Weights of a small multi-label image tagger: depths [10, 10, 10].
Rows from block 26 of a small multi-label image tagger, named by matrix and row number. Rows with one number belong to one channel. Each number is 500 + 40 x the weight over its row's rms, rounded and kept within 0 to 999. All counts start at 0. Numbers have three digits each.
Before each channel's rows are labels from the 100 images, of 14848, where the channel reaches its highest value: "place" is the part of the image that holds the peak. Only what is clearly more common there than usual is listed. The data: photos of plants, animals and fungi (iNaturalist).
# conv1: bottleneck pointwise conv (model.blocks.28.conv1.weight, 64x224x1x1), inputs 0-223
# conv2: growth 3x3 conv (model.blocks.28.conv2.weight, 16x64x3x3, transposed), outputs 0-15, a 3x3 kernel for each

place: centre
conv1.35:499509450412415554529459421509483530534503506513478530579544509510531530467509471456468481446497494445470419463469477523561570455470556465554522481470450470546514526509473415470448487503473542465459521509451548516426497501534544510462508471502528464496527583543511547478534524482529505545494498484455500451443558494500516532469570511475529511440416518545421507527514451537460528526580482541557519432540510499489492401448572495533487532537501492432543520510526487458525542437454451553535493489529488525452470508476508480507544552481550498479481472555575513414419518581485511502504498422568473409451492485480511532466453494398512486511503501522510484540531441489495522548416
conv2.35:515521537519536524537545535452464448451452416482488467565531578540528562567546585493454478457455483476461486485467492497485497468465465582542594557522573562564604485488479509518513494487493519501504516494507539528527572537563588523555574568578516493500506509496500499510494497498489496493488491504502500501500517507484492466413432412422438416446438442500486502515498513520514501510509525499491512505510530454458438450485477446482475

place: top centre; centre
conv1.24:452508396552491568490456513545493482469480478463415508473461509440489486508513401441518520520444457501447468452440486515480507458504513504533539426475484499475419438515505496473557447498508552495507452502457516496540425512552564436491495526528530499552499530442493518483465525493530461513441482454484543485488517454533471464444492533540459527532520545470514518523533473541449552404541442517562383431557441528437511511531493541452497528532468456453436540538482506569502515516494475485507544512531485435538452465559434478522606456474487450418513476439524466427516413554532510519502489463523414479492446470473551443527518524450438496545452515495523502516504479497535475542519
conv2.24:495497522489483487540528533475507469452463451419460476466487494493494489478496467593598567504506496494458435523524517497502486472473486560558566535545548575544543504492519471487479496487491507491494449459455465458436570566575525491511537526538552545527500501496492487504569526560550504542556508544503477487469464478484485492566569551549546529516508499508508498483489496480492481585575578591579573560565566548547538558540534542518520

place: top centre
conv1.11:492528549457510501491532482539481540527500520449536476538527471537468577463489549558557403453518464512445516525499496520430510470537544493441504541508473542498544481488531542529422463496551527514504523490524451472468468490464506504509485517588475495394508488504507546463564475550437553464440431492480496557514564493502457508475560494526488470490469432480501532543456511465474497538510513516563488484518483473463532544504452450527534507456444457550445510564582560426462534490506547452468556492525511488469518471446468509543512475464547463467412441522417467418494561538555451417505482407390492541492491447475455474495511505473527467445475436481504442495400481499419488458520
conv2.11:551540549546543545556541551499492480499499496514502512537512526520514531518517528472473459448469456470470458525530512521555517513534483447462431458463443457466457554555559523494520465441452590560578578547559547538539543547548550553539499489482506549518467530523491520505482473470478472482473479477600552580587550581570582568455437438461449444456453443469471467504498496526527527462488494484478490496493494515549522492525495503506497

place: centre
conv1.50:526506497467470578462397447483473493576499509397502535462448472499461539473472481525495546433415517414483519557511517501527481488432567428423562473462445530550471570481461445528472494501550516545539532504532475518508446482482473465484433446457466469509463511482466513474572608456436475509492553538504461556435529544547507529489533533483508483475495498534434531523452439510427513499513561516550461439570452444502517475520489513555441491525547519420512464546445497456489518472543529524529486465503509496467497503497429509486544543402564468468490497488432553513526458481481450528526507496528526510479517500555477471438546462494547543527440520510448461459523502467452476567440
conv2.50:524515526507504513497487483574551575539517530557529523481490486476492489500498510519523522529528539554551560427444449453448445444457452525517538515526530543554552531540532519493493505489505529540518539548538536537545572587603576574592580585590547521527532505509537520537428465467430473426431460448467484450476497472453464487478500485476489506478474488479458482468443450454453477550535524536520520540530524506512479485494482488486481

place: bottom centre; centre
conv1.5:529430481510553534509465412464533471514493488538538482488505514542466530506467505527549468496494482479481512496524522455469478507519511472495470505426520525517488528518508482510483473472494576572422530467545490539450457537486525452495479491464431495450442490500530534526491521545547444493510448408551483480531548507515544530514525496455513565560438489540507517523423433508448455476541498490522485428549535495500361536539537474551464533493492514488529485441543518493462437455411485484493506500520522509486487487516461506505523518420509477483481502504517533471491511429445493524426555516524479408408598496479445455451468415460467456472401513547450458480501537458426396501374
conv2.5:532541548515517511525527505594581616576534557574520515583581602540527539556535559545542545527497509567543579466499497463541485442501482523531526495516507511491496567532560526488522550519549468500491462476467447456427474498502533558536521539510483450467475461451501499481545547532526529547504529527523536526498526506472498490488477487481476492498503487491509527473479481465468476594563560548500519572545564511510549531517532512546578

place: centre
conv1.52:458596501535491521522531518501477498515515525528507513457402571591512489556475488505464534432543486457536510553471485464473412482534447477446498578451516525516432521502462488516507450571544408478498555435502456472516524475421487473526549537440445476496511546556513507466503574477443539443504518482524506479525470477517520522526436501455475522540570486526525454482523483569516487559478500493551448498567423497529488461407452478460570523421521556383543456458479478517469469520470510511541524451543535559470562525488527466494509542471546494436480521511554398463438572534488496448469456517527474529484435548485563514498545473512520566517515546490547490509521533493494474531512
conv2.52:509495498500482496477492478523503521522487516522483506432439431428436435464458452551551552533499526515500528453462469439456462458449461504467487535510501529535521480483485502509521492477465553529527516503511524507525503521525506528528514535523583556578566485542563530557459457450469471433410426377516513493496489478514506520548561555513515529502505533531530527507504485438468453506499503486475494486468483435453438427426425417404413

place: bottom centre; centre
conv1.46:542469493502481477511425474490521472497525447434547494511508444526459476474507478518531458528456503448527449516537484481499483480542475480399490527462487501482482522477482462524530438444485515579494551490512560462439540501460482480479483436531417504490525535523487513477467555525528574526471479450550493520483575544448520555492495529469546544489445501563396487498541466494451525496488593473501533423552530510535492449511447463512472518572532514522512520536505524408499544480433483488485510554527485507542545513497512578567594541493541496413544459523418566474453530465512432551398500471451456509489532529428499494482459466487548439425425456470526428485518538414504458475472
conv2.46:478495471462513513521540516527492518525474501522509523563540548552511529530514533456487445485490491509495508503544515524543521547547539557524505507516492537518511506494490520498490461461464480480483509512527513512519431453426479499486481507502503531518542539514569555550488493468504520507452459448550569577557581584528540541434430434472470492532522514544521527520497501565541568607585583592563554605597591500506493515531522522543535

place: centre
conv1.6:598510563512551507510481464416446488538549478525445429541469481465502402476513503474402466489490535526480452551531489521449412487496492405483446524538493458543482548427495545505503540500535416571512510505444484529496537444496498471513516466473514536484538459461445504484462525493561544444510558471511468497454532495504521494529539477517537488512446417489499460526463541497539467559443453503497531462467538444487496524580480485502534543437513437466503504508508501508428448465466543565455498491547517489590473484513570502511594465432525507570454525535475468433541481526519560562487478469512547529521490491480552489468456519465563543452483458528512469460409504452475445438428
conv2.6:423406432503490506511499506474501467500500471481498466520504515524520552508491522515515515513520520490480498490514494511480498516492512498485492474481498447453461533526539513502527506476514565553596567546584607593612454448478489480498486484483496496511535502523523512517502529518537528535525519533492466486472446479515498516539528532529518544531505540549530535594572593556549569446448447463459453452450434418440445447423441483447446

place: middle left
conv1.8:453471493512500448508507442496462546517451508486477476438463447502509527480406460460459537460487464517469486490422529419488537510546470508528507529513511500487587481414560497469511430482507479592557557472540421507524456472463520469492518545488565415469516566458574490411479554500515528555481509465552500549506509543512528547474526503560464516469530432514479532497510435472498597469554515409540480417534571550444441488494457484550512473528480461518538518530514492444442469511522525507473430463474545474466545448492509566456496525504437509490490522486504454508485448442447519472458475510520457517504493558507457377497541454476456483496498567522504411443484535510468471454456
conv2.8:588548580549529571563552550541565567551529537567564562508455473495510471524504496481475491457475487447451462510510501509514489518543501562565552564569551599587572455472467454465458417445434463461488481474503470484496519535508529542521515549529541530527500484505480479484534505533509515508510487482546550578531520551492485498511520502492475481401391424481468492516486492533553543528529509515526514515524510446472478496508484504532532

place: bottom centre; centre
conv1.48:513480455505545437428524520470531420451546573535500515472456482548478493484468452498480500454508478547520455485513509565460563473522470450519392570527505522455548504463420489555559423452445552455436493506538570520486469532532521530377466522488461507431498537532429395535517521513457490401512493459501472517448489513537495475510480424537487527451453552508426433495545515500469540531453520470489488471518439439468473486445516471528455545554451496482503423523491562496519518533498528537512419527508494478515568508545487570454548502457474482514467499522483548500464500426468504457498472477516470505522523482526519471535496486479554460498495496476444497479462492485397465441400
conv2.48:522500527528525511582582584540542563535540541542543551509463479488433491504474521438461423438477457445476442467476438479496470476500470491501499485495488481488443523484524555523551611556600490492502511524535556549536499491489533522490486491470481482476491499482543543532472454454514484504531511518533522531536526530541557542459483500496516530539544540575546549588553558599572584537515515512511518559556578468462470498511471487504484

place: centre
conv1.13:451460522466485503570504524477479583488462543572445522494514506491559493558498496487512480535489490561510518466498575444493509462479470578558554488478481547465534488468538518484409488413575537503529455580493501431568432446548521480447438511491492445494500460519469472492500506476548426563426551538455512548508484446556473530427415446463502514453501520607412526496504505504573451501513471484542547419559472484478486437515469453453481466548469507519536539500497548435452488462445560437472472508518519510520568526481492497520500518533477502515518451461471482439538489582503488572461526475467485436471531556423498509504526531418474513438427489532480496511525481463504503497516
conv2.13:433443447456473471454463470474482487494497506513494494569496532531492532528532548502468490525505546572562571505490470458469477465481482516504529521484509541511545540516528513485501512493502489505469488506485501509510428448435469463459445469464443453437472487464509519520614544600592529580609547576463473433504505472500508475468495488493508494484486491475510519479484464466457455588553575567531564582551577562538536533475514527485517

place: centre
conv1.20:527549518476546524518475483475466482522467521479524523527478531401510450463454445527436529401459539530514491475535423546478519502559483524488528456390548501518564510462482549502527460509443447498528509517493567583488449446491401541475458507550553488584492529530496530498510501483515515594452554529500433486542514483428473501518527453467486520514523472481497450492553420497457526480484466470610529502551467531538540520527477506476506490484545531440480515538442514492511475517503562542534546448509538541507496574501399509518521482498534505512513525463450551463516546527543532588474494491497476487501599464494533530394472450521465508501451485527472463423552529475464412521421
conv2.20:451476463470473443452458453553556559555575550543524498545539578517483532578528570478468483480471519487487506508522500523515517536509519460488496469471470465481510598574581515471482519475489467469454483475462485488469556568539567532561569544569497494495503498506491475466501490497473464440460448436443461450447464464453480459584559574576536557580542561465458449478497475469503493535524513517519506512522508547479518475447488542526548

place: centre
conv1.30:525516557485521522554477483439593409499479450480473388515513513526428464503468492481458524489525551480450525535622412440467505505469507479554495483518505549539432480495523513452533594483451550565469438539436488519469502545482494472590517528400507577503482461488483560442511434450496523503524518492449520491484461413461499494532515534550522521516460441526533480447426514460484506472509497499468509529510523455490435451577531501484566539497574512500536525487498502484532503438575452507546501491499451463495545505533517489449480549481543492512497427448488485435490468507515484543539508424487560469516452545487517481534439510523516481588471506593559504534533488541452485492449
conv2.30:537515554533489517557522538536507529504502525552538552433442426446476429453466441431449433422432420432432429517504512498464493503493506554528545543505543517505532487503507536540552543544537493497494499503504505498496478474464478464460445458451503483502491463506518488504441461421457450447434430464487474482504490495498475485506493500511494512532526536595549585565523564601570598506481484482469487517503513545533561512468508509475484

place: centre
conv1.61:560499458442530525460439480524481523533503562543530549505489484401593433480540540440507557530411528505469453554453521513472476459505454552392538541462440472431550514485442416515491434547528483457472483505430536508511514467527482517454499421460496484516516538526512506494503546483454566499413565491479516446597533531473540462501474480447482470373505532511460479546500521568467514491488550504565499497522524424513442465486496485470458486436487509479521467500530519433426512450496565564500528500510490479446535462466490448493485527503567480537524505481484500448485498549526524546544504537522375485489508464449460500481492512487555448459481430509517516544517480470553466527499
conv2.61:484514516476490495476475472486495501443461452436465458543497548551510537554545559567547593566528599599563606576575568578537577604565601474474465466465457495498504522510526488492504513493503485488469500508487515519517528518532540512560565536588500515519495486497518523523471472495503490509511505488467466450487505488473482458489498499486506505476480483413458445437468443471467484506510514494490506490507498464479439492480447434468448

place: centre
conv1.36:428530535439538493517513500550560521562491468520554575530531423500540499490479480481469561508525522442516510385491489389536545511501503404468501484521467460484532500532495480484528518502436552530502460495469558494446446518508498502509529444521549470457535476530475516401461509463532447512517476566547502504439383510482562472539442527492505491468512506413482542525480549556521504442505440455513461526472488521506527473504519525522513487542545482495517476490468469459460465517480493485478442523431452469502526459424454492472477512511555454406495413489440472503493496467464474419417545509419451476477514459515499461416505490511523530520505513459377573586517472468521487491533
conv2.36:580538553491453493506500484491472501495496504532533540518490524460462470409399411486486483487466461479459486403380429440410446478459456472470491470483498469460481515504521493499515486482490519512497478470464466486482479417414450435458450487471489528527497518523496484499486484516541544547529544539498509486486480469480471486578521576567497571602553593482488495481485468531502484556515554533491518514491518470429469491468476569528552

place: bottom centre
conv1.12:468457517473429512448567450518513531557502453459486514415494455434514460444533492528571554487440474432487546513423563479578533450500423534518517476538507453445470480560562469494479530484500539506548464467507514459504491546561493450436542509545518480523483476481496543542503508517539544430491575546467513563517500481445488466561432475469554521471519512500488573514559538449513502472516521506456563430459483560566536530484521538519468507544488432575480532630461516443487482528539483441471414491505489465523433423538421510491517511441528455502494445495494554514547433520456473525548514546467464505534514528500448537530435519456473512504521509500475501489415466446544523513517
conv2.12:426416430442446456458471465470497494500515514500497491539506505500496493530529526536504522520509537542524572510487474460427457431432451533506531538508543577561586503516533509469505515504495473451457536518513532522523492485459517511519519531538590578588575564589589590608511498531541523533501521537509478484547518511518500502493470525524506544543534560489498509461460485464468458523523509522506493524518498437439426480434451441490468