config = dict(
    model='multi-label image tagger',
    dataset='photos of plants, animals and fungi (iNaturalist)',
    train_examples=77898,
    image_size=64,
    crop_scale_min=0.5,
    horizontal_flip=True,
    color_jitter=0.2,
    arch='densenet',
    norm='batchnorm',
    activation='relu',
    depths=[10, 10, 10],
    kernel_size=3,
    stem='deep',
    growth_rate=16,
    num_labels=75,
    init='xavier_uniform',
    optimizer='adamw',
    lr=0.0037,
    beta1=0.9,
    beta2=0.95,
    eps=1e-08,
    ema_decay=0.999,
    steps=20100,
    batch_size=384,
    epochs=99.1,
    lr_schedule='step',
    warmup_steps=2010,
    weight_decay=0.1,
)
Rows from block 14 of a small multi-label image tagger, named by matrix and row number. Rows with one number belong to one channel. Each number is 128 + 32 x the weight over its row's rms, rounded and kept within 0 to 255. All counts start at 0. Numbers have three digits each.
After each channel's rows are labels from the 100 images, of 14848, where the channel reaches its highest value: "responds to" is what is common among them. Only what is clearly more common there than usual is listed. The data: photos of plants, animals and fungi (iNaturalist). In brackets: how many of the 100, against the usual share in percent.
# conv1: bottleneck pointwise conv (model.blocks.15.conv1.weight, 64x176x1x1), inputs 0-175
# conv2: growth 3x3 conv (model.blocks.15.conv2.weight, 16x64x3x3, transposed), outputs 0-15, a 3x3 kernel for each

conv1.40:123112176064141134143097051079074135103165085146179142149148087138121086056129101111178151124107100119133064129172089110164113122117155138101073162111098085089118117107154065121100061102138153139142100099101110158124153153190137112124144131126125166169127135130051103109113130110135090141169059104112089163107182139082122090082095099100109162162065130164127136154140042106106151113099086145157136139123145063137146120063167105189131087158195123100109161117150112158095136113103159101131099123138083134146173108085185144101138135
conv2.40:159180204111110155104072136100139166104134175114109130123135122054127091068126118119139177077121177066122182135127127107138116085145171112127133166121115183144147144148128146107117140140120192149137160130153142136144188171133162156140144140102158155189160137146147126084129171200082116155046042086152173153114135181070156192123128098138080073156093122154156129126133137074117146111113076154121109186116149128156105119103106146121111
responds to: phylum Chordata (97 vs 60.9); class Aves (96 vs 55.1)

conv1.43:131154155080089116124097042164166120125142122161205125095108133055067138108105111149107137148122137137134091145161079101148122147118166150117093190139077129126122144077091143138100134160136168180163106158159114111088128164128137116146200109151136138194085178159153106083127132085115121106122125104145093150109106067103081051094133097168052115145087100168099097154109158141156128119103153054172121121089136122094142126144084061151163105138170139186159089118079164112068147149087114122117148108121097116053121108086157132165109136
conv2.43:119151152079137165077136172124148144107133172101091132157126110127133183115165177077115129094130124123135157145131104135163175100087142115076087140100090118092122157122107172120124215194124166133092171082071164144089108142151090106160116110118154160141119121101120096085152160157090106106081073066137102068129167162081112195115112143083086134130083117159179134143155169102130165127099081120109167099129160147156041145091062155119108
responds to: phylum Chordata (94 vs 60.9); class Aves (91 vs 55.1)

conv1.15:145098078135115145108133102087136200154184189153132101090148128194126105113119132145166079128169143138037143142095094172123076176172079038131129115104086132127125115185107124129087150073105074083131130145074098111186114164125135061150116152143084143111133110106128129100123218129197113082145164096080116133109067111168155142102109139099124073135105122114124108159109128114151126143081088190112108069096116125134117134138127138140079116185139083132117121139133109114101115115129164146045087141138115145082105094075106089140112135
conv2.15:119163146129132132080089110097070082120132114181167150095169161056142130069088107151143153146109173127103165115090120113138108063115121143119117126160128138148151099100114131088116129097087064138127067146150053096094102124119126121115148150157064082182093123178156156181142137160147129116141079100163118155115125146060102136203140060197119048152115064142132121160129101148115101180162144148133133087091082141117168142157165122136133
responds to: phylum Arthropoda (65 vs 30.8); class Insecta (63 vs 29.2)

conv1.25:120118181120180142134144126119137134146135120143130078165180108163193106131118152135156163142158152160111100154146171150132157121145109147108143132086148107141056150131187127127094096148130126124067150090149102155138118156117136100110127143144114156156107131114176151192122088122160198119161109145114055130120174126117176143100171125109172117135094102114166130130109083108178095146100161115152069197086090102070150097127150102091085137089144159011161163055159103046114125053129125194131056136154086109133142145099119153100149154
conv2.25:120152167091113126058091099068113130107092126103085109122095153133118131119100084135132085120146127085113145063104107162167139150171126113105103103113101113128100250165094158169133157213187161106130153113106179152141150163174155103146208131129116119130132131137143142114059088103064129173047099156126146099112151152068084113113110141154130118080103098143124116162149133102084096058134143141146164123135146154151120161139104177114114
responds to: order Passeriformes (57 vs 25)

conv1.55:142114179084167078117092136116175120147147167091102116136164127156125125140139108148149187065102150143154099083146117049087132080100136200129198110104151069150140089078090146161110103187143091105108144087121105193103078100109102162086098146174193116096197169180128111093124106121090109085100106165188168148099122118126119143121139115152089126116136136135084135132150083139065113106102083099129116190207140184177145140120104152161150152152169147162164154105118202135153105125165124170153112121141134136124157110122139169115093152
conv2.55:103122149128142159130155179153150152114150118162136078154135080154108075156130110099116119093098027114138098107081051173176165149189174102099124115119114121147151150165086150137129155121113120115056136129097093117100093099161113127174080094142121129068115118086113103078139116100164146150177159147126120127104124097135185153070073153062089183066121196142158154125134167095115144120122106141088124162157176103119065114105095097099100
responds to: class Insecta (69 vs 29.2); phylum Arthropoda (69 vs 30.8); order Lepidoptera (46 vs 13.7)

conv1.20:094108121165037155133116077128077121057055125091111141144090131060144098147149110182127132095154125135136168179170120131131100101108186183145087114144123071140160139138122062051128092181101148119139158101112115077169120121105167151044138128099200132135127151151195212094133117116169141158130143068136190168111119164123119149148110087166108089131127074094168142106131158160140157158140107065118128076112148092150122137159161157151145183138136150112128124177142124095118120131141119125181091129127137167098152147145078138124099112
conv2.20:178113100128076061152143115186192189116104142057104102138165142121161161104120088122123108143131149192198170134126165161135162140099090112109130114114134163138136141165127111150110110094120142161204158122150177133086163158191139140145124137143085115184100094168103094154164114121118113114144161141099109094172159111170149098135153180099084158114165180140130124194164169193184187091126101078127119084134119105154167109121122089102085
responds to: order Odonata (39 vs 3.8); family: Coenagrionidae (32 vs 1.3)

conv1.51:139086154098130170128114116141062117135164112175156134136102107135098150081123157120117118118138119153151094110157112076153136147153151134070136165160149110112167087118132113125136174134098167116118143123111060143126143138119134128138150171111145159166092148125112123147121102138152143158135046034116091148072199093102114096072112125089093150110089101139116119109111077019115108093134090105117127106116081035113055103077169104176119087093151125139108117131145069147150110119144180099179076163139154113109118182110163063076195131
conv2.51:151094144139109113162125089115202160086164140078113102145124170134129110162159113084102081095156121095137183062108097114112092106109120119121131190144138167137134109116097103098078117106083199116076208086060184110091207154099164140094112090066160180165139161138123121128084137188075148137099137121123140068104160141137155180057132133083128113121107093158141127142132099132127083110103097148115103142141138136122140139144143159194157
responds to: class Aves (96 vs 55.1); phylum Chordata (96 vs 60.9)

conv1.2:197121195189089184127173098090139119113136070101109101143142068144142180139139162089142157089136130150161110101129126126138178087144133130164176109075056139153145149109120157119120119156204138097099140141093079102140101163149111132155115106170099128104146094148070110135130082118158174139118137161187098107077072173146119085113116118146144156105096126166082165127071136167164099104105205114091056139130091122159107093146125106075125106112200133154159090147144101141172127071091130165078104079126140112112154135178102119076170122
conv2.2:170175116161154103181156132090120155086103188125150196205118127168139127136171166118105096151137131123076087049043027148123090178154126086062100113086108149125103187174096156138131106093122131112086133138123134160153139105109114104119111112114157101124155122121131133125106122174118111139157180173075150137106163194137088147111124152082129144108149140104109114114141136094133138131120118132069103181126127129088098066059155121079147
responds to: phylum Arthropoda (65 vs 30.8); class Insecta (63 vs 29.2); order Lepidoptera (45 vs 13.7)

conv1.63:141119118054115114127152076135133097099133047090124077129159154126135108064100069110127129111179106083117119121103048065088092147131135127072124119158060124137116103129119106148103129128120129127117133133102097107077150124169109055160122090096099097110111071098148136086112112105160131121100107120122115139140069108153136182056092150115093119115142143131101128154125151180108192117116178126133110077146208108124141166080055084082119061184124085084106154110200094171069112141153118094100122140168106103109138109165118084134144108
conv2.63:161126125154101058127084048131140096171157108195133082139137152118098112117112084112108126132110096112103089112117156110139113144137185112135189114122131120094105068068088081084092110107165169131108184163128132132149187184094148136082100155132117045053134150153159173127143184198113123093145085125153112099111120122104091104171145125175128098158109121115147137143133110152133097158132142176145111198155114095051096098124162129175155
responds to: phylum Chordata (94 vs 60.9); class Aves (91 vs 55.1)

conv1.9:099152126097140140151120085088047100081084053154116122123118111149124127105081073139128094166176116077084122160128113104168144120102180110131184138145142097146075119126154093062132173136129106081170140140152126126127138104058184147104214147122102155137139117131162179121060114106156116146120119165142123093111139132061133180135155109123115099042177084130150113190108164098138150119141091079107138103166083108098121111162174101154089128108128080112083197124121127101074113134144110133134084149187089121102184150078081146103124113
conv2.9:171109120114051096095127120112104098085100091082063082160153138150124117121119127100145124126151096143150144164143104136118115118117140173139146167127144145152176201163134139160100094131102218180144165080133159090066167132153115109112116131140127145154165119141169101112117143139112129125112128097099087054142139080141138109084163176095158176111130184149173166179195197155183169113145142144207161076076101133135122163104095139099099
responds to: phylum Arthropoda (61 vs 30.8); class Insecta (60 vs 29.2)

conv1.18:095100140113136079133138174126161155179119161190102182185120113140132094121106127116127182097145103182104084104104158127107151172141099105107103155154092134119122130114091093122118050092130146080114145111086089141135057131065057158129097218129148113125179101080123134151125076166127094113111168114063149077094170124139140134091139134132114143159153114117116116084101101141126153100097094129161137144187134116172118166062090154137101106090133189086123100081129167153181141145128125126125066128129132158140159094193063139117065056
conv2.18:133127174134134198173170227101086106136108111161146113113114101148111098172118107185169169121124142065081131097080095132122128191182144111120091109144121111141125159163161192157144154141115112135118106136139141111161142146140139150148109120130074115137062099153088129177069058099135125147145140149146153180131105178156157203148133143138123127141116149154184187165186192163186157121175178151135180169154161153156146132128140104110127
responds to: phylum Arthropoda (60 vs 30.8); order Lepidoptera (40 vs 13.7)

conv1.41:102086101134136109128117062120154160115129201152084130121118107136075102122074133101159101111166105151098187120150126180110132161108055068116116094141099171162165197162131144117111087111108142094096083152129111146176095145105085124142094163155054118162136100117124110164110180151153086114099097123060129115077135081139134096098148092093144152163088126172135117156148102124118109138066126125115095134119108127152127139118138158096076112118192153122144118127111175202120105075072120072072120118089150102137155153168091126080105012
conv2.41:176172187147125147153125177128083134166175174133139148137167168115133148102134118143156148085093174098073153165134126148146151116096100130119134148127114139138115039111173167118171188168111073081159090111147143123153155141179154086135130091138043079134076105168118147198167111147141138129117122121171145121134093152105135137158118075170136098181145113098131137148168169168165179184160166148094106125102049160132064169166114130120139
responds to: phylum Arthropoda (60 vs 30.8); order Lepidoptera (36 vs 13.7)

conv1.4:153100155136098137152117165173164119141110109105089136093148126131069161158154101142075178099111149175128122101154143085147186069093149134157118180139136107132127106124088140085146146176183164083108090043095136161108060095099099175112159132149143193119148176194128129065134116104174200139151127148185085123155137124143075108134169143181166146141084136145125146078124127140096094093109124089135099156130125118162141072195144143113144098075161137112154125079096113112140144077180097182127161085083103138171155122152130108168155190
conv2.4:116135122131135121132111090136158129128155129125133130161165119138119096136123090125110096146129083167166122101087086176153144149154141071074066117122097142171143136176180147146172133140152151125088166128094141134107140160162144136153150136123197170096151108072066062110149108097127131147140145188149137094151132144194159156068104174058110179059131179102118096133124121165128122090073088102054128126140181178195143177186147151171161
responds to: order Lepidoptera (33 vs 13.7)

conv1.19:053146127103082141121171088103085091113108108158170065098082131114107125126142111154144158104144113082130089106109086134153116135048084103160078088125083169107151128123153070088130111125115147161179162147116164104116145090117092094126156132150140121165104099131152113091054189118170049135149136099128126078189092073115075135124132157112135076114134131124056092127110159160114140072144182101174126123088132105145187124159105083077161125118166070145083174118117162127052086148101086085100150137163108116113102145135179126124090127
conv2.19:180171169133129157096106167124152094137114085079064095130167201084109151076123141092095129105067111165128147138138131082139173076072161169150132147134164118112184105081142147123117174194152139115087196119090148140120110128141087121117112158084113089081124111107135155098170196128071114061115086053177115091111122109058074094142140143136112112141120112144134167129140167147158147128135098128149117157171136167137177143126179154110154
responds to: class Aves (95 vs 55.1); phylum Chordata (95 vs 60.9)

conv1.29:137187069076124110153131118104098149163170120220102134157090198108146127105125032121135172152168075142110161133103105117142094176166120078075138140088143151176127109159144123144134151133138142136136141160095090120097095173203133114091114171122151115126141118068118148141119118137144093046134180147115137097138121145157180130113126126107082111158139126081153136067136102117112083093109150133117107133123121152119138114148086132156140102138131170096166141100161160108157088091130199121145166122136191216064094045058124120140101142
conv2.29:053062028082111093116118111090116106108101127158142135058085131131111097146136117168201176092148197101104132150151148108129137104102104160151169135124117147110101157121094107161132075114127109082121086123107142180142026099079070134125099140185114112177106107137136117120130133148140099115144133124128173192104087148155126105166133102172125092164145115168167171158144149188178152156142126147111152166137153100057118113134153103102118
responds to: class Magnoliopsida (30 vs 5.5); phylum Tracheophyta (30 vs 7.3); kingdom Plantae (30 vs 7.3)

conv1.45:096131084139128160123153089136124104099176125110158081124073112075137110199162116155122181085171140140117061111140124125133159139122103182168159077156166111137167067140087067120099088150073105144171191072122161098130074142086158150063129130128115077128147135151172134093078121171192092127122095091163146130165141068135078189117172103148106121152149108088109098149118137196104101117096145050118112152137171140109142106142122136077028139180124144124149133111098127114131130122057129105126110113171151131134141139168094160104101122
conv2.45:105122158085137139134174161203194124136124075074121099107114117118116118120140112127095100134093124198191147077093113145128151129121116114140131089119146106086153146140114081135113116124141209141057228144035166108030135128137132126124105146135125120116103137071138185129143147108110150103124121088124093108130128117104117094129110185101078154106157165132143153136134169115129154054069060131120136181126106153164161133154168123165150
responds to: class Aves (96 vs 55.1); phylum Chordata (96 vs 60.9)

conv1.35:153109126182141136138079132114079183109109108166114191156147106145119127163148133184125117114115102150117099115160153125144156158118179140195168140095074134114116093095126153102082113126096173130135125123102142173134125085117068097120139149123132093147095159144101078117069153152165166131074093065107152061129146150111125071142114097125135084134102142114093110177111159167138165134112109139151129136098158084053165231073125041141175079131096140127066089183076135108096043182111131114094128147110145109112109112080117093132140144
conv2.35:057150166060138172060140162162184154121147144073100080073135158084156179120108174108088056127142106147158199154144109147131104115128100166125111082108110057082120151121097167161128192188170123138144123106145139124146017081097129126085135159156136135153131124156132084122148098167143129099134143117147127100154153140150146143129088096097103125132096119182180128156160155117137123163180155125173148076110174130150153123100141136150154
responds to: order Passeriformes (52 vs 25)

conv1.31:130117092094132106161140165070109150187147140115091120140170088104159168115126100167126186104138172101125125092133134061090222136105139163093138138093131114094117128062082129126163133143137110102131127119101138144101077089079093161109168093115144116150102118127145056152084113085100160126168087133158119057131177105130108070092123151076124068132167078127147079201111112135140118136102079146138098132198073139095168158117115140075121157101142176142187135115098114083141095077159154212118087141070125100086095142128134108137138120
conv2.31:139148098137162086115119090138121104119136112078072041207163169181107060178116061153138107148116108133129101131078113128118090162194167080096082090095082087159089102131109111153156109122124137131123145088080122089071071109073137156121152121115134149145125146197095125143097085099105078103138111142164129116154105120141116084120121145091089172047097183149156159140157146110125099190184152117116114089103123140127129138118117157162150
responds to: phylum Arthropoda (70 vs 30.8); class Insecta (69 vs 29.2); order Lepidoptera (44 vs 13.7); family: Nymphalidae (28 vs 4.6)

conv1.53:124132129133121181153149137118064138197145167192137075138089151150157153149150119157151182070176133127116083129107139149121154170103046077131168105159146112104113124175108132080071181128109118100143191120146116117125089151150121160147153164123126212127062102084150104115097133077171142176126154149126127109136106138191102163125183152128111082129049134111132137051106111076160112104155173117157102138128129133105115043167089124078155121150125121157103112105104118115165098163067179156134117157101125142122147064121123054134133137
conv2.53:096072158127100151095115116134139111142144118203186180137148199141120134161165150145141144068121140090093143093135142075118173116112168121166118124156185158161174151134159159141109157146067098139141078141123089091096132096110171110067159093060096125153103100149124115144102107045108141082088134158168188140116161142098133166148150152156145128150148133147095140147103116180159109125150134095145107128148114186194159162191192148184173
responds to: class Insecta (64 vs 29.2); phylum Arthropoda (64 vs 30.8); order Lepidoptera (38 vs 13.7)

conv1.22:117115138149099134114147139155117135157096123022176087181077133153076088204160096111120136091153070105127130122117096125130138092128093117132106103136056122110182115150166111108150111135073169155127140132087161114105113112079125131088106118121149128149128141091183101108116138135149121167094121079130057157068109081125114177118112085138066134154110178112118168073049174155064114146152174094088088108101136140171135093170158164107091081168154117156135110113158159089087123143097133122142108177162147080173144144200181110098116145
conv2.22:157148163118119133075062071179187143163161115150145121170121169145152115122148109104103084094100128138113168106131121102189176096149190075068061105135181098097165083082087100094108098134103124123133160098137135102132149143161124131126113161120107093058150109077161129100183161149131140122117106109150154079078106104086090126151122114160125123144144128127162158128152175154169174112099058115109032151134077095111130129137176168170162
responds to: class Aves (94 vs 55.1); phylum Chordata (94 vs 60.9); order Passeriformes (69 vs 25)

conv1.6:128139140144181124127096166093128160112190162094130180184086137176090135183135170171112138181125098152185117098063158122139159064140100160105156084125173107110186166106137107142106188137111159109085154122127101130064174174094115189093124109135117077086174072120152134174112114168131113103089091059113140107117137089145181127146095187061115144081094145101164182130166102110123059091146133117106097139130139162207134157114108120140154156103165181111153122133129120090095119130127114147204109137083167103145119126092134114122144138
conv2.6:144116092120095093098102112121121150132140138079092060134103157128098111134152127153164127105134142052116142086099091096084070130131060172168116119130084094138104138109097127155133109135135133075098094147137125145170037070047109120089129082074099102099122144147118155162047058091118118122109123138105146112149111107166147110089109115124128139142150148185186173192180187197183205134135133136107116144110137147128108144128116128121158
responds to: order Passeriformes (53 vs 25)